A small image captioner, trained from scratch.
Model: 48-pixel images, encoder widths [256], decoder width 256.
Training: soap at rate 0.00083, 5900 steps.
Data: trained on photos with spoken descriptions (Open Images, Localized Narratives), 203450 training examples, 7.4 epochs.
Rows from block 10 of the image encoder of a small image captioner, named by matrix and row number. Each number is 128 + 32 x the weight over its row's rms, rounded and kept within 0 to 255. All counts start at 0. Numbers have three digits each. After the name is the row's rms in percent of the matrix's.
Before each channel's rows are labels from the 100 images, of 14848, where the channel reaches its highest value: "strongest on" is what is common among them; "colour at peak" is the nearest of a few named colours to the mean colour under the peak. Only what is clearly more common there than usual is listed. The data: photos with spoken descriptions (Open Images, Localized Narratives). In brackets: how many of the 100.
# pw: pointwise conv (encoder.blocks.10.pw.weight, 256x256x1x1), inputs 0-127

strongest on: text has "flowers" (27)
colour at peak: brown (63)
pw.60 089:081147110112116221134099118129094115104116128142124120170138122160133169153133079151057095146099071088103104155144089105117091052165143168152147092124167121112097114124125127141094129158151105149164141129154140128095133190129121105119092145137136078165088126124192056147177070075098106069168150139084126144112101199133077116111171165114127067100114116117152114128140094134071124142141

strongest on: text has "black" (29); text has "woman" (28); text has "dark" (27)
colour at peak: black (54)
pw.200 097:134196069067116134123137145094161128090090101131085131076088144123120135107111113135185080122116106172108159099077199130076165131084202140107135102164155116191113140080101140081080160155146134069160140136112081099069097094072157141158102119134109079091109134093158090148102103121095112115141128063084159153091123137137130130117134134079125167155152143157042136136112184145137095160103

strongest on: text has "holding" (37)
colour at peak: black (58)
pw.48 099:129039117088123127168138135159126123118117060172117087147103142132150109120105162136191157147191155069151127141185143092129093073105140092147152107169109076078164134102131094093128146132150027238126117114157114135114079119185176136137174118143138091092131054131115105098135198103222122178188131126083117130180130137129076199083152130083107116142164114115125135196096070080186139196130

strongest on: text has "text" (39)
colour at peak: white (35); pink (31)
pw.230 100:125079108097094130125141088093163149087146163087106127101168224114151135150147128091117139093096119140172128149125121173144177126102153126111126107061148143117157131133095096123121113119113078123140125174094108153099071127169159126093147039134121167179128116152140170173093075124145123140082049131138136142112128095112094096128080089132048066131130088130121093056123150101056128152123

strongest on: text has "dark" (37)
colour at peak: black (94)
pw.225 106:154073134155081111160034130108183109140158118166144145082101079115115163110137109086120084187109167102135125198133127128119120120034155093095091116133092180144113134123167132111052166073083115148167110105093098127137121119123202150107174100206150122179079124125124119191150082169151139145185137099112099091118109133125132156122112140170158146107097126173094132119071113158107133077075

strongest on: text has "white" (29); text has "black" (26)
colour at peak: white (28)
pw.211 091:175116127105133121130086097160153104152109166129088231167131110129127098153150145138150110060156116086117171179143132118152109141109096118131159135101073148076184066079107169127142053093167142123092158114168113139160104158113126136087084137096113155148169102143164103097093180146097120131124166113164068193117128103140160165166100103137131159109093141153120103088142123134154114122206

strongest on: text has "black" (39); text has "white" (33)
colour at peak: black (64)
pw.86 104:086123138131124147122157119091159136152101130137130158125131096099129153143171174071065099100139121107146127143128169143094133118135071084063111093117121134068132119161164105142096096126134152102107130151207122145112181121164162171124129063103215181149172089093123118128120088168171080109156097087121158195137155079136080135137090155059179194211147124163140143086077140127155160106085

strongest on: text has "white" (41); text has "black" (37)
colour at peak: white (36)
pw.107 096:154121151133071087117172084122120131120073133133108094146086104133133129120182132152117218148093127113111073121185099079138146122086118126094125102168095149164124107127158105099090121218066088123120158168115111126087095081176117123130159131093142137133157128153184117185118160179119129132104145131121099172151125098168100108096149135118181095079145095174144151079091157145121179136170

strongest on: text has "lights" (33); text has "dark" (26)
colour at peak: black (65)
pw.156 098:119141216194134149147143068118066091185121182101128110132131229172136157148132154131104112116130138096182077155099143124114162087116171145123123167101169151112113131072121116113129158146187128116095130105063153095105124102100077133128084134112089068177125113102065103191178111134103075071082170142224135092149092153137108145126149143152129158091148044099090105127084116119138102175109

strongest on: text has "sky" (61); text has "trees" (59)
colour at peak: black (48)
pw.254 096:181127106157165095090149107142207093073091132106169047169166101145140147113107048134152159119102096125105152124114110098145139101100069144029109147124142099149135142120127136156094131104153088166163094129109183120115171104166155103143164146178146081142107090161136060110170096125141137127169155182105148109148059127142093161164141124129075129116072103121179077157145123137171114181093

strongest on: text has "white" (35)
colour at peak: white (37)
pw.188 106:167115097202140099128108096122119124161172155129089074099146142168158109094098148149108186127152095127045234076124090128070139098093090091092131138145158143133136137176192152135116147138129130111101219144149117156088158160125160084188135195145080146113153097152161142193125095194179120127161151132170163126149129143082134104142128134192148132080146137068180094108128156120121167190112

strongest on: text has "white" (29)
colour at peak: white (45)
pw.136 099:137074116129122118117188099115151139103145201186187130125122107148109148125131129191167068121121170113161085130085130134113169113189134159114092076170108121164110099156119160149163117141144108147056151174080106111143125141102155152128096190141158103129145117107059095147104076165212071153149105163099184153147098121172143117111114155156130107117093117093122104161134052129103108124182

strongest on: text has "water" (29)
colour at peak: black (42)
pw.10 100:148104058149162114124142069157075137153106175129071080147136097079123151077168121112138109087065105140097140093119142127165079123121095047144090093152135069086141135168122174159140094165114099110148149098104100144218114099154098120178191049202104133155122134130117184150126158076116113098128134089093130162126115174077078097113129118129124133090138124180133163094116122129157204190069

strongest on: text has "dark" (29)
colour at peak: black (69)
pw.42 107:116091177132143163114117163153171113098106142186144189155157157137114146176174150125120114083154124188133130131151154107121087175155084150097118084090170148121072128133099122120123155098125119176199116095156068149052139107064117161068131106126107132175129114115141154167115127068107179131106111134109196185128078134149127159142154170062124145110110151142134140160175123139159145098129

strongest on: text has "text" (26)
colour at peak: pink (26)
pw.198 094:134140097120129112089119143190203114102115108090120189179134078171187158140092160169087126080175085142083122163150202165151163115169093145111140113158133119098082117172146121103107151168116107129101106118116157123158161115124111099124171129154143131087124146107125171100096092082128089112085096134096076134177134104151111160104122113085149128157174063096124097100087096141156125160158

strongest on: text has "text" (32)
colour at peak: white (35); pink (31)
pw.0 094:153089148123141119155104139094091065158148132109108091095195087123128170202105081154136160100104091130095179137146139158140099119110105126132122098091117097120087119090094111053098139134071085150141093132128122090149140087153147102196157185101147169117142093138150165125170145166159129105112123131076081191150127091130136122079138111109161178144155146170151163071136121138188168114153

strongest on: text has "people" (62); text has "sitting" (53); text has "chairs" (38); text has "table" (37)
colour at peak: brown (68)
pw.194 103:071104155147138171073150163131141084167112156112149054107137119171076113119120157083145103159154119131111144097124118119101110101167112181143106145108131129117114133140155109095095117117172163096136086134066104135091096081082120153150104146115144135128075199146140171111132092104139159169119072074150107104158099154150148126138124157160118192117134093193189058136098127130083120156137

strongest on: text has "grass" (42); text has "ground" (31)
colour at peak: brown (62)
pw.243 087:182174047116177118119110122031147137115149142087194117090146111149130175170193129166117083131106113127146127104115133134121142105118129144157115141103155138127150165124082063072101143059120209083122129154144132135094103133143108121098097137061112146100161121159136162107197153122049103103156115141104063066103115145085166074095101211087129143209090097090124164141161090128091120144172

strongest on: text has "sky" (85); text has "trees" (68); text has "clouds" (33); text has "grass" (25)
colour at peak: black (31)
pw.112 101:092158125059185189157111096151141186155129114114059174166129083099113094142155129178122078154114134117134124133097131105080173108181102126139096141167043112117212172126152135134137122166185115076131125150123096133096121098175124149117158102089135172120137062167059111146188090121111110120098103161098111119117153098111124118151164120110149164113102092143102093177163093153120099055126

strongest on: text has "trees" (83); text has "people" (54); text has "road" (28)
colour at peak: grey (61)
pw.85 106:129171125117142102086104127098110099198150108080110076128117126128095118149108133118064083096135148096133180170080165095090141079119103193079167107140123083114131124060118097137095154102112146146081124100076118090092134123095178115103179133127183179158138158061057087155129138111187190076129118113120173115127180055156155147108142147121134063143109117160126102195101116182146161182113

strongest on: text has "dark" (32)
colour at peak: black (64)
pw.223 100:117129163117128144097130157142131166096103082131148211095083084119119108142074135145112173148095138132095187131147119104075114151088109125115155074182123088110127199140080115141096117077120085153138128164120144147164143145168125142056120144182094111129126138095101152136139183156138143126141127126135083158136164097100147167144096026121172219121110223114099126124174148150091094088163

strongest on: text has "food" (34); text has "plate" (32)
colour at peak: pink (33)
pw.227 094:134116079146141112133151103086176144136178115171154104171126116160172139164094089152121183121132152112088149139121110175144072182082085087118146118108125074124096165131139132119168192170107181125165148144123130121095152167101168122142145111119153142174125148197137134143158163084125060082115055202144144161164111076110093122119112181088116226105120060151119142127191101130120136148163

strongest on: text has "woman" (29)
colour at peak: black (44)
pw.247 098:100144194155074132124076119155140121113162085108126189117167088206124118124126129139142106102139188141109157155189100144148065160156105112135135154083092113169114099103133133084095096173101134110163155151154086053118098088200132114235141137088140159162079104133095119107070104113135113138116131110104125084140149136156156083131113130139088166138142105170173100173087086111110074147112

strongest on: text has "sky" (93); text has "trees" (75); text has "grass" (43); text has "plants" (34)
colour at peak: white (32)
pw.159 096:115194159131131121192158144145137115122137153132100131106121124094146061156135096102083146123098152154101117158156147152128137176093110149117151176174117138145121144128109076143074161097060081125080117081160179162174096200159081154140132185149143102123138161140225120208177119122082184100120126171142148130171111115104138181109088146201145095089123135123164096114113133087126086169139

strongest on: text has "trees" (58); text has "sky" (51); text has "black" (27)
colour at peak: pink (25)
pw.106 100:137158142063109107182131114126072133114079153121150119121115168097183101130133152155155141122091123108090109135111157137052151133075119112131137119097209098126136143098084096124086165176147074162090134061114092135165151169203095106146185121100144081144126120175096163076116101091121151156137130101119101174129162112185107196140108090130150121102091094113117067149151062070136126060109

strongest on: text has "sky" (90); text has "trees" (73); text has "grass" (42); text has "plants" (33)
colour at peak: white (57)
pw.36 099:147090164110090129151106163175134172154177118016169228135131144127065115143108185134123134106159084155172125107152189095124139132114087139141142102158097183156165069107119146120086119087111111143162135138107164132185125103147116112160152101096187137106076154134151135116162124118123129070134104047145128154145092168117143141115063108161190108164078120112113071132137093124110162129117

strongest on: text has "lights" (28); text has "dark" (26)
colour at peak: black (65)
pw.183 102:109239122097121157131107125117161126148137180162131130200092175078106181166109143122110122138086141141127173147122143150121063130115108118098183115170152136117191128085154121106097147118085085149213123108188123105177119160121121098162097117193160132112100081174205151105113160135152128112115166110185074145107112098161123092119049133107190178109096170153088112108123156144167081106107

strongest on: text has "holding" (40); text has "man" (28); text has "woman" (27)
colour at peak: black (36)
pw.122 095:101146086154127137120114162175097162175134102101130112128129192105152105057141100160135117135101156104120121186083185167134114112117129136160104102135147135173168188138150141113118165178110098128123121158111129125150119170101102147111214180202128102162134087097139126139138110109161094148073114148106118091216167120164091122072133073136125172097107132149102120189100094154102089145123

strongest on: text has "lights" (34); text has "playing" (27)
colour at peak: black (31)
pw.68 093:137137148110109119155082113141153109131126104157168136096097106161143138085116164076128154075157121111126204169100165083139064158040136128111172189126156138096129116094071088124106121119138172065095124171107123162216123163130170160045094136167181114163138108178078088133135168132151197138160139058147113132154102212139145141110140108076124128167112132122127137140132114116090105107153

strongest on: text has "sky" (94)
colour at peak: cyan (29)
pw.237 097:135128093185164117198125131147160149108147147116119141162162143152116115135165169125157219110153128201116151093179172143111103057118107124093071176151146124147100132167096072160115107101173165089119116177140082134170105163125149143189094117123076112164108143128149129250069166108095094124106106107168120122118113121144178124133110152122122087109126142128182170129116173086103148074155

strongest on: text has "trees" (67); text has "sky" (63); text has "grass" (57); text has "ground" (30)
colour at peak: brown (62)
pw.35 102:094148064180125116173136115066100120104109147064147173212114129133181138087188171166081120137118171068154136168095162147135078139161105131061095112157119137085093112124078188145108115138139142114154172134152189166108141149161103128123108140139115117062142169190190173103163223128097155118132119156087168139117178105105095123052099063095152038110112128071106125149076199081080104120128

strongest on: text has "wearing" (40); text has "black" (30); text has "man" (30); text has "woman" (25)
colour at peak: black (41)
pw.14 085:119129114112087095139133156141153095094110167139120076174192098121091165107119103138120174101132085126096121156104081149081106111168139107105148081074176115119184182135186133135135137169117101140140156077109137115140104121180124093055145139115108131112188085161119132118157146130156154128186180129156100162120124064156114121122146142165099074145187129129127105180104224154099165149093

strongest on: text has "sky" (78); text has "trees" (75); text has "grass" (52); text has "plants" (29)
colour at peak: white (25)
pw.128 089:141118105131100106140110107141146141141154128091081122151119154093063099123180070093125128059128081150112110194055117171126128090143121113138085130106138102118092105115182164086101098122149131113150121069130115111150175076094110150119173156116151131124126187107114134131139114149169169130093142087122129124149161089127161130191127076178154132132102041063161127088099117134117119116168

strongest on: text has "white" (30)
colour at peak: white (28)
pw.104 098:093101120142127125125165138157164114120136185142135088128151083209077131150111123156137144095150152153088113145112164157132128066151149170090080124118113126082130100104108133096116157193158067130105081098114135125157114182146108151118150105138108175120056088089150137066036101134127164145087171104131110180086086092141129079094165104084152114116112128094171090144152178140127073124097

strongest on: text has "holding" (36); text has "woman" (29); text has "man" (28)
colour at peak: black (85)
pw.125 102:126103156125126101191116064080114110149117103152142114127185125152146140112097204107243121132169090144119180173147152149104113117098141176096097094136139132103102143193118140108145095107106117138092159171130170108103093154125133086116134127199135108154087135153138102163126075120140146129130140082106143098070124090134141148149158113096093122130123127197119148122140157111133127126077

strongest on: text has "color" (31)
colour at peak: white (28)
pw.54 098:148171128136137104059110142107169140126128095102147143132141099123148131119129129132139141171105150188117134136084125123220102104197147107175107130118166152156141137116084161156045097165119106070151100066127207120128140126152126110117136189105090111095096109112114151124093111173162129116159115157151106100077109079169134114117093063131110098150084080110117159117171094115148138168120

strongest on: text has "black" (49); text has "white" (47)
colour at peak: black (32)
pw.67 105:106110148126103101065143064215164104115102129126149104145189121145141176078156094104143077126100107149120155117115154200209153073108084167113124151116075145126122129121139119156101140171136121179041066173145103133161118139141094121183106164128120166096157113099132137177143101130150106143125135101091158140110086116090129089129133117133193167108100112105163160114161169121087146131109

strongest on: text has "text" (26)
colour at peak: pink (25)
pw.164 107:138139180088151060103118104097075118169160147114119178126120158079117123130085107119139121112139118114144103089151120129095137061112121158119102140070137131131100104120080142124125060113068141114151119052096186087162155175073094111133130170119169143143132156137082132148077099159099127136141077130143150187177129076149090139103153106158181180064137139079115163120125181185130201179161

strongest on: text has "people" (51); text has "lights" (31)
colour at peak: black (38)
pw.27 103:115085122115083159132111075114177116131134126140105100067104114077140219138202140135142110099125120077151135194143135124136148169080115132072093206103212092168145113050166121143113116115130133167192101142125133146117130124145149089092117108192159131084093088089151107124069091150103051128138133078131126136111168156102116127135140163130139104083074140147141113143085082089065105097079

strongest on: text has "food" (29)
colour at peak: white (37)
pw.8 099:166095143135054107172213120142114107112181127126054135136187138146170120107153127160152061110097123138126115126103115113064154112120114111107139161128106069131093108193106136115140092204085142083117085188109139106134114109140079158081169095154137155094125164092173151150145140175119096093067124116140105040179109133144090129129114121121133121121134145133147150091151120061139147129219

strongest on: text has "sky" (77); text has "grass" (36)
colour at peak: pink (28); white (27)
pw.105 099:133115132147170092139093073077146090130083121123184162125135075116081129144087206141084162130104144118149112170100121141076138139111157096104119107108117079141141096109140130189126065076112095135123169127089091138115134122062121111106137074134111128120149125089215137139102106156106138128077098150139091127108115101138154167116158133179143094082101154117081131118078129196097093186142

strongest on: text has "trees" (64); text has "sky" (62); text has "grass" (52); text has "plants" (33)
colour at peak: brown (65)
pw.158 098:137109174109140115159141120151101123040126172141116163188076102112123170129154147117119101157133146095212117066095140176101161070143116090139185153113138087095036144090104108188137146099079176161146165087165189188126136120079113109069114139134175091135135128121152135114156080089130083177139142149118104121125134185101101142144133126161123140118180126098108123093178168124164103165126

strongest on: text has "black" (25)
colour at peak: black (33)
pw.172 105:118102108158157110134142141137106128122080142123130121198147163116146185145124142099136190074202139089120102121205088168104116140168097114113125116167105151128155156102068112090134118147181106195182148120046113138135173141115145177126139108121093192153109113150148118105135088093169117071149144147149103139108154169142120144121117084074111158145183115087113169126101207098146145071142

strongest on: text has "text" (28)
colour at peak: white (53); pink (33)
pw.193 088:135067162174119144153101120185141138139112185152144067197128189098134178140125135126048118144163154074145133093133069129139117153133144130140110045138112122117143140139080112188168132150134112152130176144172122084115144115109136137138170121123146131088088115202103148101095129184108180102163099119152097091131132118106138101125156109139103128128089166093111135164087137119134131164212

strongest on: text has "white" (35); text has "man" (28)
colour at peak: black (30)
pw.201 095:158142063130162090108112144178105147044121133158133143111152178151164145132146177091124142110127098155110119138094102193102109037104135088096109140090163139078094106154138120147153102115147089101148107091157077116140163061111098148045076127105137059095185107129085062095161082078121118128174173069146107135074163092134148134078147083148138129088176069075162129117074105141146101121097

strongest on: text has "trees" (79); text has "sky" (62); text has "grass" (48)
colour at peak: brown (61)
pw.116 105:085115126142124139112100145141166146079171111171125178216097066186173146114191174174142183191161141092159052111186079123043180135092111145088205116090098138096166105127176170115133169126116071136132102133171119139081133193120118079086240115112182173132128120105148156102169119109151090137091136143107106147137143138110110108110153099152079167102180162108136096134134188149107141129088

strongest on: text has "holding" (36); text has "man" (29); text has "guitar" (26); text has "playing" (25)
colour at peak: black (55)
pw.144 105:162112117122052162116187094150143171139142138112088091128125158138124089193125077092142164114130102135100102124155116095122101125121151105179175115153136135133108168192137134130078165111150060145163112139179127118061131100138148075203127135090123114117150100083097126109150081118116123091214109172104099101103152160123071138129115206108185125102112098161165113129060126105215153131106