config = dict(
    model='image captioner',
    dataset='photos with spoken descriptions (Open Images, Localized Narratives)',
    train_examples=203450,
    image_size=48,
    crop_scale_min=1,
    horizontal_flip=True,
    cutout=0.25,
    tokenizer='word',
    vocab_size=4585,
    encoder_arch='convmixer',
    encoder_norm='batchnorm',
    encoder_activation='relu',
    encoder_patch_size=8,
    encoder_depths=[14],
    encoder_kernel_size=9,
    encoder_widths=[256],
    fusion='cross_attention',
    label_smoothing=0.1,
    decoder_width=256,
    decoder_layers=12,
    decoder_norm='layernorm',
    decoder_norm_position='pre',
    decoder_activation='quick_gelu',
    decoder_mlp_ratio=3,
    decoder_head_dim=64,
    decoder_fused_qkv=True,
    decoder_bias='all',
    decoder_qk_norm=True,
    decoder_parallel_block=False,
    decoder_inner_norm=False,
    decoder_positions='learned',
    decoder_cross_attention_every=2,
    decoder_tie_embeddings=True,
    init='small_normal',
    residual_init='zero_last',
    optimizer='soap',
    beta2=0.95,
    lr=0.00083,
    beta1=0.9,
    shampoo_beta=0.95,
    eps=1e-08,
    precondition_frequency=25,
    max_precond_dim=1536,
    one_sided=False,
    adamw_lr_other_params=0.0027,
    steps=5900,
    batch_size=256,
    epochs=7.4,
    lr_schedule='linear',
    final_lr_fraction=0.05,
    warmup_steps=1180,
    weight_decay=0.4,
    adamw_weight_decay_other_params=0,
)
Rows from block 3 of the text decoder, named by matrix and row number. Rows with one number belong to one attention dimension. Each number is 128 + 32 x the weight over the matrix's rms, rounded and kept within 0 to 255. All counts start at 0. Numbers have three digits each.
# v: attention query, key and value (stacked) (decoder.blocks.3.attn.qkv.weight, 768x256, the v third), inputs 192-255
# proj: attention output (decoder.blocks.3.attn.proj.weight, 256x256, transposed), outputs 192-255
v.91:168120137107152125097157125097172123156131122097127120121185111134140110117139133146131149050117123164097131087111098100143126185145145196130148124093118183125080124150153120127139128149159115
proj.91:120149187093129104143094129129142135151139142201158141141143130159136216116173142071112142191140110139130105146147148194078156117084123155110117156169145091130143109050183084142112083114145143
v.92:108061183124132101110120207132140100144117064171104185132147130134048177138094165109109126137177160171140124170123141138113139097129202189176140091142135161152206119150142108125137175121077097
proj.92:101153085121094125140133070137118144155159208129129088125128089134145048124102114154191104153179153116172117076075106139153118191137138069131100226079145075123085147173094154133098107168081155
v.93:088176140094180170120116158083087126175127160117171150103101185161120126121097168143191137131093105152137117149111083085187141134161105136140078132199116109160096143125138077126127122169120081
proj.93:136122125159108110191107085137140146100132094129137168183176131095097151158126106134116128093163150084180097090121109151105126140119125083115123164136161129097128109164146164125162168116105101
v.94:136140108125130109095105083097149132138116113166137153180141159110107118096154131155161122147119103099133154072176126134100146094105114160139167070080159121116092077137124096118119130134114082
proj.94:145087115124135176174140138150073105127153109110096108106124155146127134141069169088191096096175099154091105114129160145095192152090112101163083122125080134169181092155132116101111098113136100
v.95:101158133121136121103162152045090116099133135199135179120096138196148136107090054139124089097139115158140024118125133101137138177105099116133118137140118126137082138101147110187148092141139119
proj.95:107110132087100083099111128174178179146145115110135042140098116106138165136141168153148136145129166107139103200097161137106110075113136069087108181116149150103145135132106110098103140135163145
v.96:172159159118206132105147128139160132140122151085130116152138120113130112109044104132130141126113159148173114146159112099140119119117074068097160108084177156119115151127151113094154102103136138
proj.96:142101124133140066137093109134144143134183112114116116123087091131159125145170131114100147071112104103145124101054184119093213125147165106104112122188126111182129095101129078155126141120119176
v.97:174106066116165191122082102123172121181127130150140168088120118090151139109138146197120168144198131149109153107188070147071080141143125176082152149146193066135119102165132102181143062130128099
proj.97:125099137148156102170144127098086187122123128132059101171077197098112117150123120152137110094096127124162106132185145119173156155107173080142170081216081155108162148140174115168119135149104210
v.98:153134113129099137115157104141113194159160178076064082139111114105124139162111132163127165127107132059096112214102101218108146136156121148166123126133147152117060125142107116126127127095125156
proj.98:108089095148146080138071067117186070136140134147111121190138191110136183060090125156148122106085097190098114035138105069110162129174166188117145032183150096154157156121190131136146123136169096
v.99:126207143125127053176081142117124134121133129121116122128094126119090058080110113089165091097135172127159134120160100076168113139131187130112090105088154146176107137098170122110162104120080109
proj.99:121094153128130144132125038097151142068142112146105131171199147110111133140129117149141131167135127120137139130085126160118107125139128141128116178150080122070160151163105092167058113161197143
v.100:115141126107171126161157107089134112099165143112135150159131131156158097119146132141092112068117121119099153065134161131089133114105158173071138142085123113057089140085174158114118138143146127
proj.100:125117162127056149094095067166085138162117105150154111075139139092123104213099154140114209162071141141165076163127050149118168136173168087146126137119142158158177125204125056097125147113132074
v.101:150104165127158096127138170103170079117122145159134167129126186158165122096101176135132180131144122099162135094087122054154089077110124121139138147128150094158137184150066145089114109137126168
proj.101:156147139124146162131153134170160182191135146056122108123092125176175179111085096136137085148049111134159172142184194149139132123101190143162145101200158195164161142107186121155210199126144181
v.102:118114101137049164063153118123131095111054120115157157135087147071185154075103126093145138120147066153116147111091106140126111149090143179075166103190169138122169133122062123156107111091127149
proj.102:104156064128176179184155132155098144080081121148064110137157138153138123119128137159138093084128148137111050183201165170106139091129083109166183130094090206117125120134185136154121142155150144
v.103:147123139059160084099101156141119135127169140134078085165088140114131149115126135095099109115156116164123108174160096151156162095145117130159157082146143117115198154120146176146115178137080129
proj.103:153134076165059162108103120128177078112160170119132159149137156148132164133072083131158158101136156142149155125149118133116154121172181105107154243097147161140052065123108139120140124098145174
v.104:079105143145082109121107150144139101165143111088145108105160181120099093067164170111119130147153143137123099139142092198168130213114130124214144153108143116090147153081178076150101158074180120
proj.104:158109100163135081128155096146083117121132082150076145127117095120113091097066108116105096088154131090091170175128129114087110046151135158107177132146185098102136133159110115138169151148106158
v.105:143154136077118117126129113178133151131064167106100163089100125115144101132132097105117135154142135107147105148155121098118094155152099133160150097059159042136127085165132120140178091125158116
proj.105:143103129127129126124145095109150133091164105173146081171150101132134174124094110121137161118095113116147148162087119168169213082144175138103155136152118203098128083052103140155097180091067123
v.106:151132155089099109162120133142092142118135191097166118146128134086154139074136132110080115142104194159138143107073077129149158146120091074126088066144103152129196125140107171152108148154127163
proj.106:137132123120154135082154121123186091093190069173149147143135171162099156171148152145132162088128127119188152138138185156128108125141169144133085115122162118173128087117142067129152159124117109
v.107:087109135152132156128120172142076100107129153090096158160101134114134159094188145132102082128099152149133160105108123125166121130119183116135119118123190115160145132102107124145141135125120082
proj.107:130167094150129154098133115162143140156111153160154125109084115144138082140090113106136137135170117091132115076154148140086086116069068114136076146177126131138115126215116170088159129109124117
v.108:147167113147125084169085079175133146122142108109103115065114151168137086134142141109119088183119124139142189144172093121084160148106088128137142093108099125196131136070153155140122195139096132
proj.108:173148180103110140102142149072132067139072147140121137203165105148089095131110128114134128113113150071135147147146169113163143123100158135083162083130125109118103129175110106126158119147168122
v.109:125099086155154137139142101092165148099098056119163126138153136081125100141164123124136160206050104187146085137091115165119164131140139095144135068080139145126131176156160120132195147182149132
proj.109:170154150101107113103132125107155115176136218131121084104116138161118164108164209141120074084124108060137119145150164115118147116125143080082149083133095107107120127178105085147078167162106103
v.110:160174140175100152141149112135107160162149158154175152090112069107154095125079096090183148173120141132101086137160116124118028137162144171139111128132157132087137131103147154121173137110155088
proj.110:127061102111062128090145149153115094150109096108126113170184132099128128142209140121154166137127113129162146137103155170113129203128163117142117109153122136086151090179111192142108157109112158
v.111:088161142125052133080160106159139105195154150126193095128143097124196111161137104156154111141135142115164134109143197170091122107108144120134128134124098109077147179109131091135157113144166092
proj.111:197079100151121145164128119094134103132100105080159118103110101127149165100119120109078106121127134155116122159107063141162136146064123122157115080160152096146111123156115107115112159110067127
v.112:078125162144180114111113101071149132131129109105130165187093073127106175096166122096185137162159098213075103159162194101160151096110096172137104128154123090160146149168160167094080100119216123
proj.112:184195136145140120075135129189103153092168151134099139068202157125135136085145109123119145088141139193112144098155131133107129128148096093167111148092107143173105167074155090107141111099079123
v.113:151152148094160113091130113096120174110148063119112143090148094201163130114087172083142128104029121123128158162152086126135120095093099158079172171177154096126054174091095143123101111158087082
proj.113:103096116142163130162074172102110115105097170112139083090095195138152154142131127122113116106163146142128152109141141151074143175091121118149128160088153163102156166153157059134160180114135123
v.114:155134072124103178164135190089142099146136107072159127122119140106176088143092165218139130136125098069126106096097105133118144168094084131173105147136117112148116135084071139113110187110189116
proj.114:137102113117152127103173108166128151133095102168092136123129111110108148107130100118099180139114120138101136158113122076130121111162067163102150102169123105054157139106152101195126120137172214
v.115:146183127164150126092131080147135091144167096129153085107125141133109127077141146090117140100177176170164115104170138148128087071088144189130164130102100152146131162102076142128080143099130115
proj.115:132123133155118140157073120108089131127110064141123162138143119098145149150166133168164091085067084083067119089134149100105152141160101087097115109091148138127145095165087106139137108149152108
v.116:084172148165209139129146104111131105083139152142111108110104101112138177187128119197126129131103051110161076153100141147128178155110060121147141119125163138137183128111160178120150159075070176
proj.116:153134112126122095131117120173126075062120127108143107109110140137109143092160116147131124106126207125116144200170118127097097152064145127114102071151116155124069080094135137181109095161157048
v.117:187109115154078080105114159122146076144170115129169104076133142139135198103154095155081105121194123096129089108166131131125124069181118158089097135125079122102115126124099143128120111133181122
proj.117:149133116154136199118148184169123114185115153160121179126105094165116138176140154080151167103066137109116065141020109151204114162119158129132142049137134130126092086075113118100137103137085089
v.118:056094085121143136156148114142154170048139142139164116127121101105096102150111064154113106139138076156105124104147086120095151161184086137114108163148136097141149139130185121079129154146121136
proj.118:151119161080099115052135183095164120140149118110103183176141144140130092097145161120127199119121212134192171144112121169148084108118114159142130127160101129126152151117115142170102101135129152
v.119:133080125104177131093126079110109098143129133142103144121109113116191130136081070116161082154131198130195129177144105192136051090106065095145141154114132119139161133145121124154139052122117147
proj.119:092168104104155122141107107122135147128106135109117088103123170094136132125174157146107144158143176075042173139098151112121165200094150141098152122169116130107104107131155146082152167150154172
v.120:137173112117208128076107156099143158110065123173096097163104097110123079132113075126059133144084111112118104122086179144112075135111132091124104131175117128144121130131169108239138114140141139
proj.120:140129105144035064122137065180151100106145153143101123153087139144152192192092116087149144118133103116162169111108077168137187127136121156099120128113105151075139091142141133093097124130155128
v.121:152140145126118144156101097123147104162112129158119113109169135137160154154119126093183121058090103126122098122129116123122113111094133134164108140152081137126077167181188110136135151147130192
proj.121:155129118163134121093131145112140100089139119112170104127138070136082175108131137105097104160110075130070109113124109104148110142115116075140138078136117136155083130063139083133120139136111114
v.122:113156108168108193168171178160128104166168105144140101136078157080103102112106091136097130124164127099111145159116091128121185159182131168139155122107092151133130190093139130118134091100095127
proj.122:110120123103120046138126131083139153144117147101086162079134072130133171189158157116133152130113111154129085129119097090131058104145160089160095122139163101123144141105134161114159130169117205
v.123:169112191113136133122149146147079114165133147143140173147136121083122101094129113158122092133160115097146130146140140114130170133159093086089127101112102171086104162177187137139098177114107173
proj.123:123127144182080112155169158163056113067073114082161032171154105121136116153159159111127153056148153131084136105117092108120137128120149159190074176128131159125095128116149129149121055063099131
v.124:127138155142119115112129095098128148149134111123120112139085143088126157112025092163166105158082075147116146123095078105129133087165106115149122103159112177182166058140106128131124118070120125
proj.124:095133104104227168178157108177140093098122103120096129149175117135104118135154140119140112131136162145153065070132146162159164138133146123146109159082151075173124194118112194184160167178194097
v.125:123090133174093142083163091091112097092193119174145143091166080157185112203082105092108107134132139149173097144120136117144111087102149078130185133135139157146112150141191166135152108106144146
proj.125:174168143110148080151111138201139129109080114119101103128118157150069152091176142109164125072090120077130157158119088111132072192125169169134055126113115120082173114153070127083092192157144198
v.126:076141184101145156162098127138137125051145129182109127158201131129102180149142098111156110147162126124149149126130143112128116154097097155160122154140136129161019196159138130131133177147081174
proj.126:207115158161095153082185115129088058189063146110169099157142155160157123142127131143104130133145160089109129158166118089099107153129081066111111094149129137167155086113118093169096131116227113
v.127:167172094151091115146163129147150161163113114125141064113104146106135152127182101192153094176150129139071150156144145139170122148117114098140153094181118065144098172109109147105157115096133103
proj.127:125080177085159114123181127123124116135141118168126174157132131124157087156122129112084128142137136102105115107155144154116174096104155136142146146070170162129178124145164128121082077142083175
v.128:050142135083097156118183159093101108126101142115119128122089089166167144070141189153176098168120137093077106139120129176126170051131114164109087143187115144141114120104151131038121072134115094
proj.128:184133149183088124153112117112164155104148060190062088156140145112140149102165118100061171135134105154153128112178176081129100107146136122150135185141175096098182063141093146178158198136157176
v.129:078174170149085101200118127113122170120144110081133135096178128131122138106124179080129117125091144083106153129134138160134072150136105137110078101158158050152195104160126114166151169206162159
proj.129:101075133120145147139112179141088047130084136161150159141119110122121113118111124153061133123148173144138111157138082127128113094166153185162094141104149208135081140121079151076139105144074133
v.130:198096111121078101156155091205132123082084141072090077109202146053125100122125128076122143170124071115104134169143146112095125115130173221119175152119136115088121124176090157072198144119159098
proj.130:135143198149155110085121128082107141098110119171165110144052072162092101129110138136115123158071196082146119088091109101096069111128120030123122129074062119213167120081131118085142171095122207
v.131:071152225126160116134087094084189084094120166146149136122095087158169192098167149125154171146157118113186098122064112110119174095130102127113100086141105170108128172144083169099097150221158142
proj.131:133103107165122142161170175112065136098183125095093083149144132092097086117059128122101098170126157144131118143085118138146084132057130118156129148113142113157102056134145129196120140121090141
v.132:145197040104071129179208133147114163108098093153118099144163198175171080099172173179092172146095143155116117126101100109166141130174129171126078128066093148169166206127100098085186078136051156
proj.132:152083163117132093076081172061133141088121127141130170116107138089135132075073162128146145101170153100143153142114132122114110128123096134136138151188150120123121099126170139099087148122210108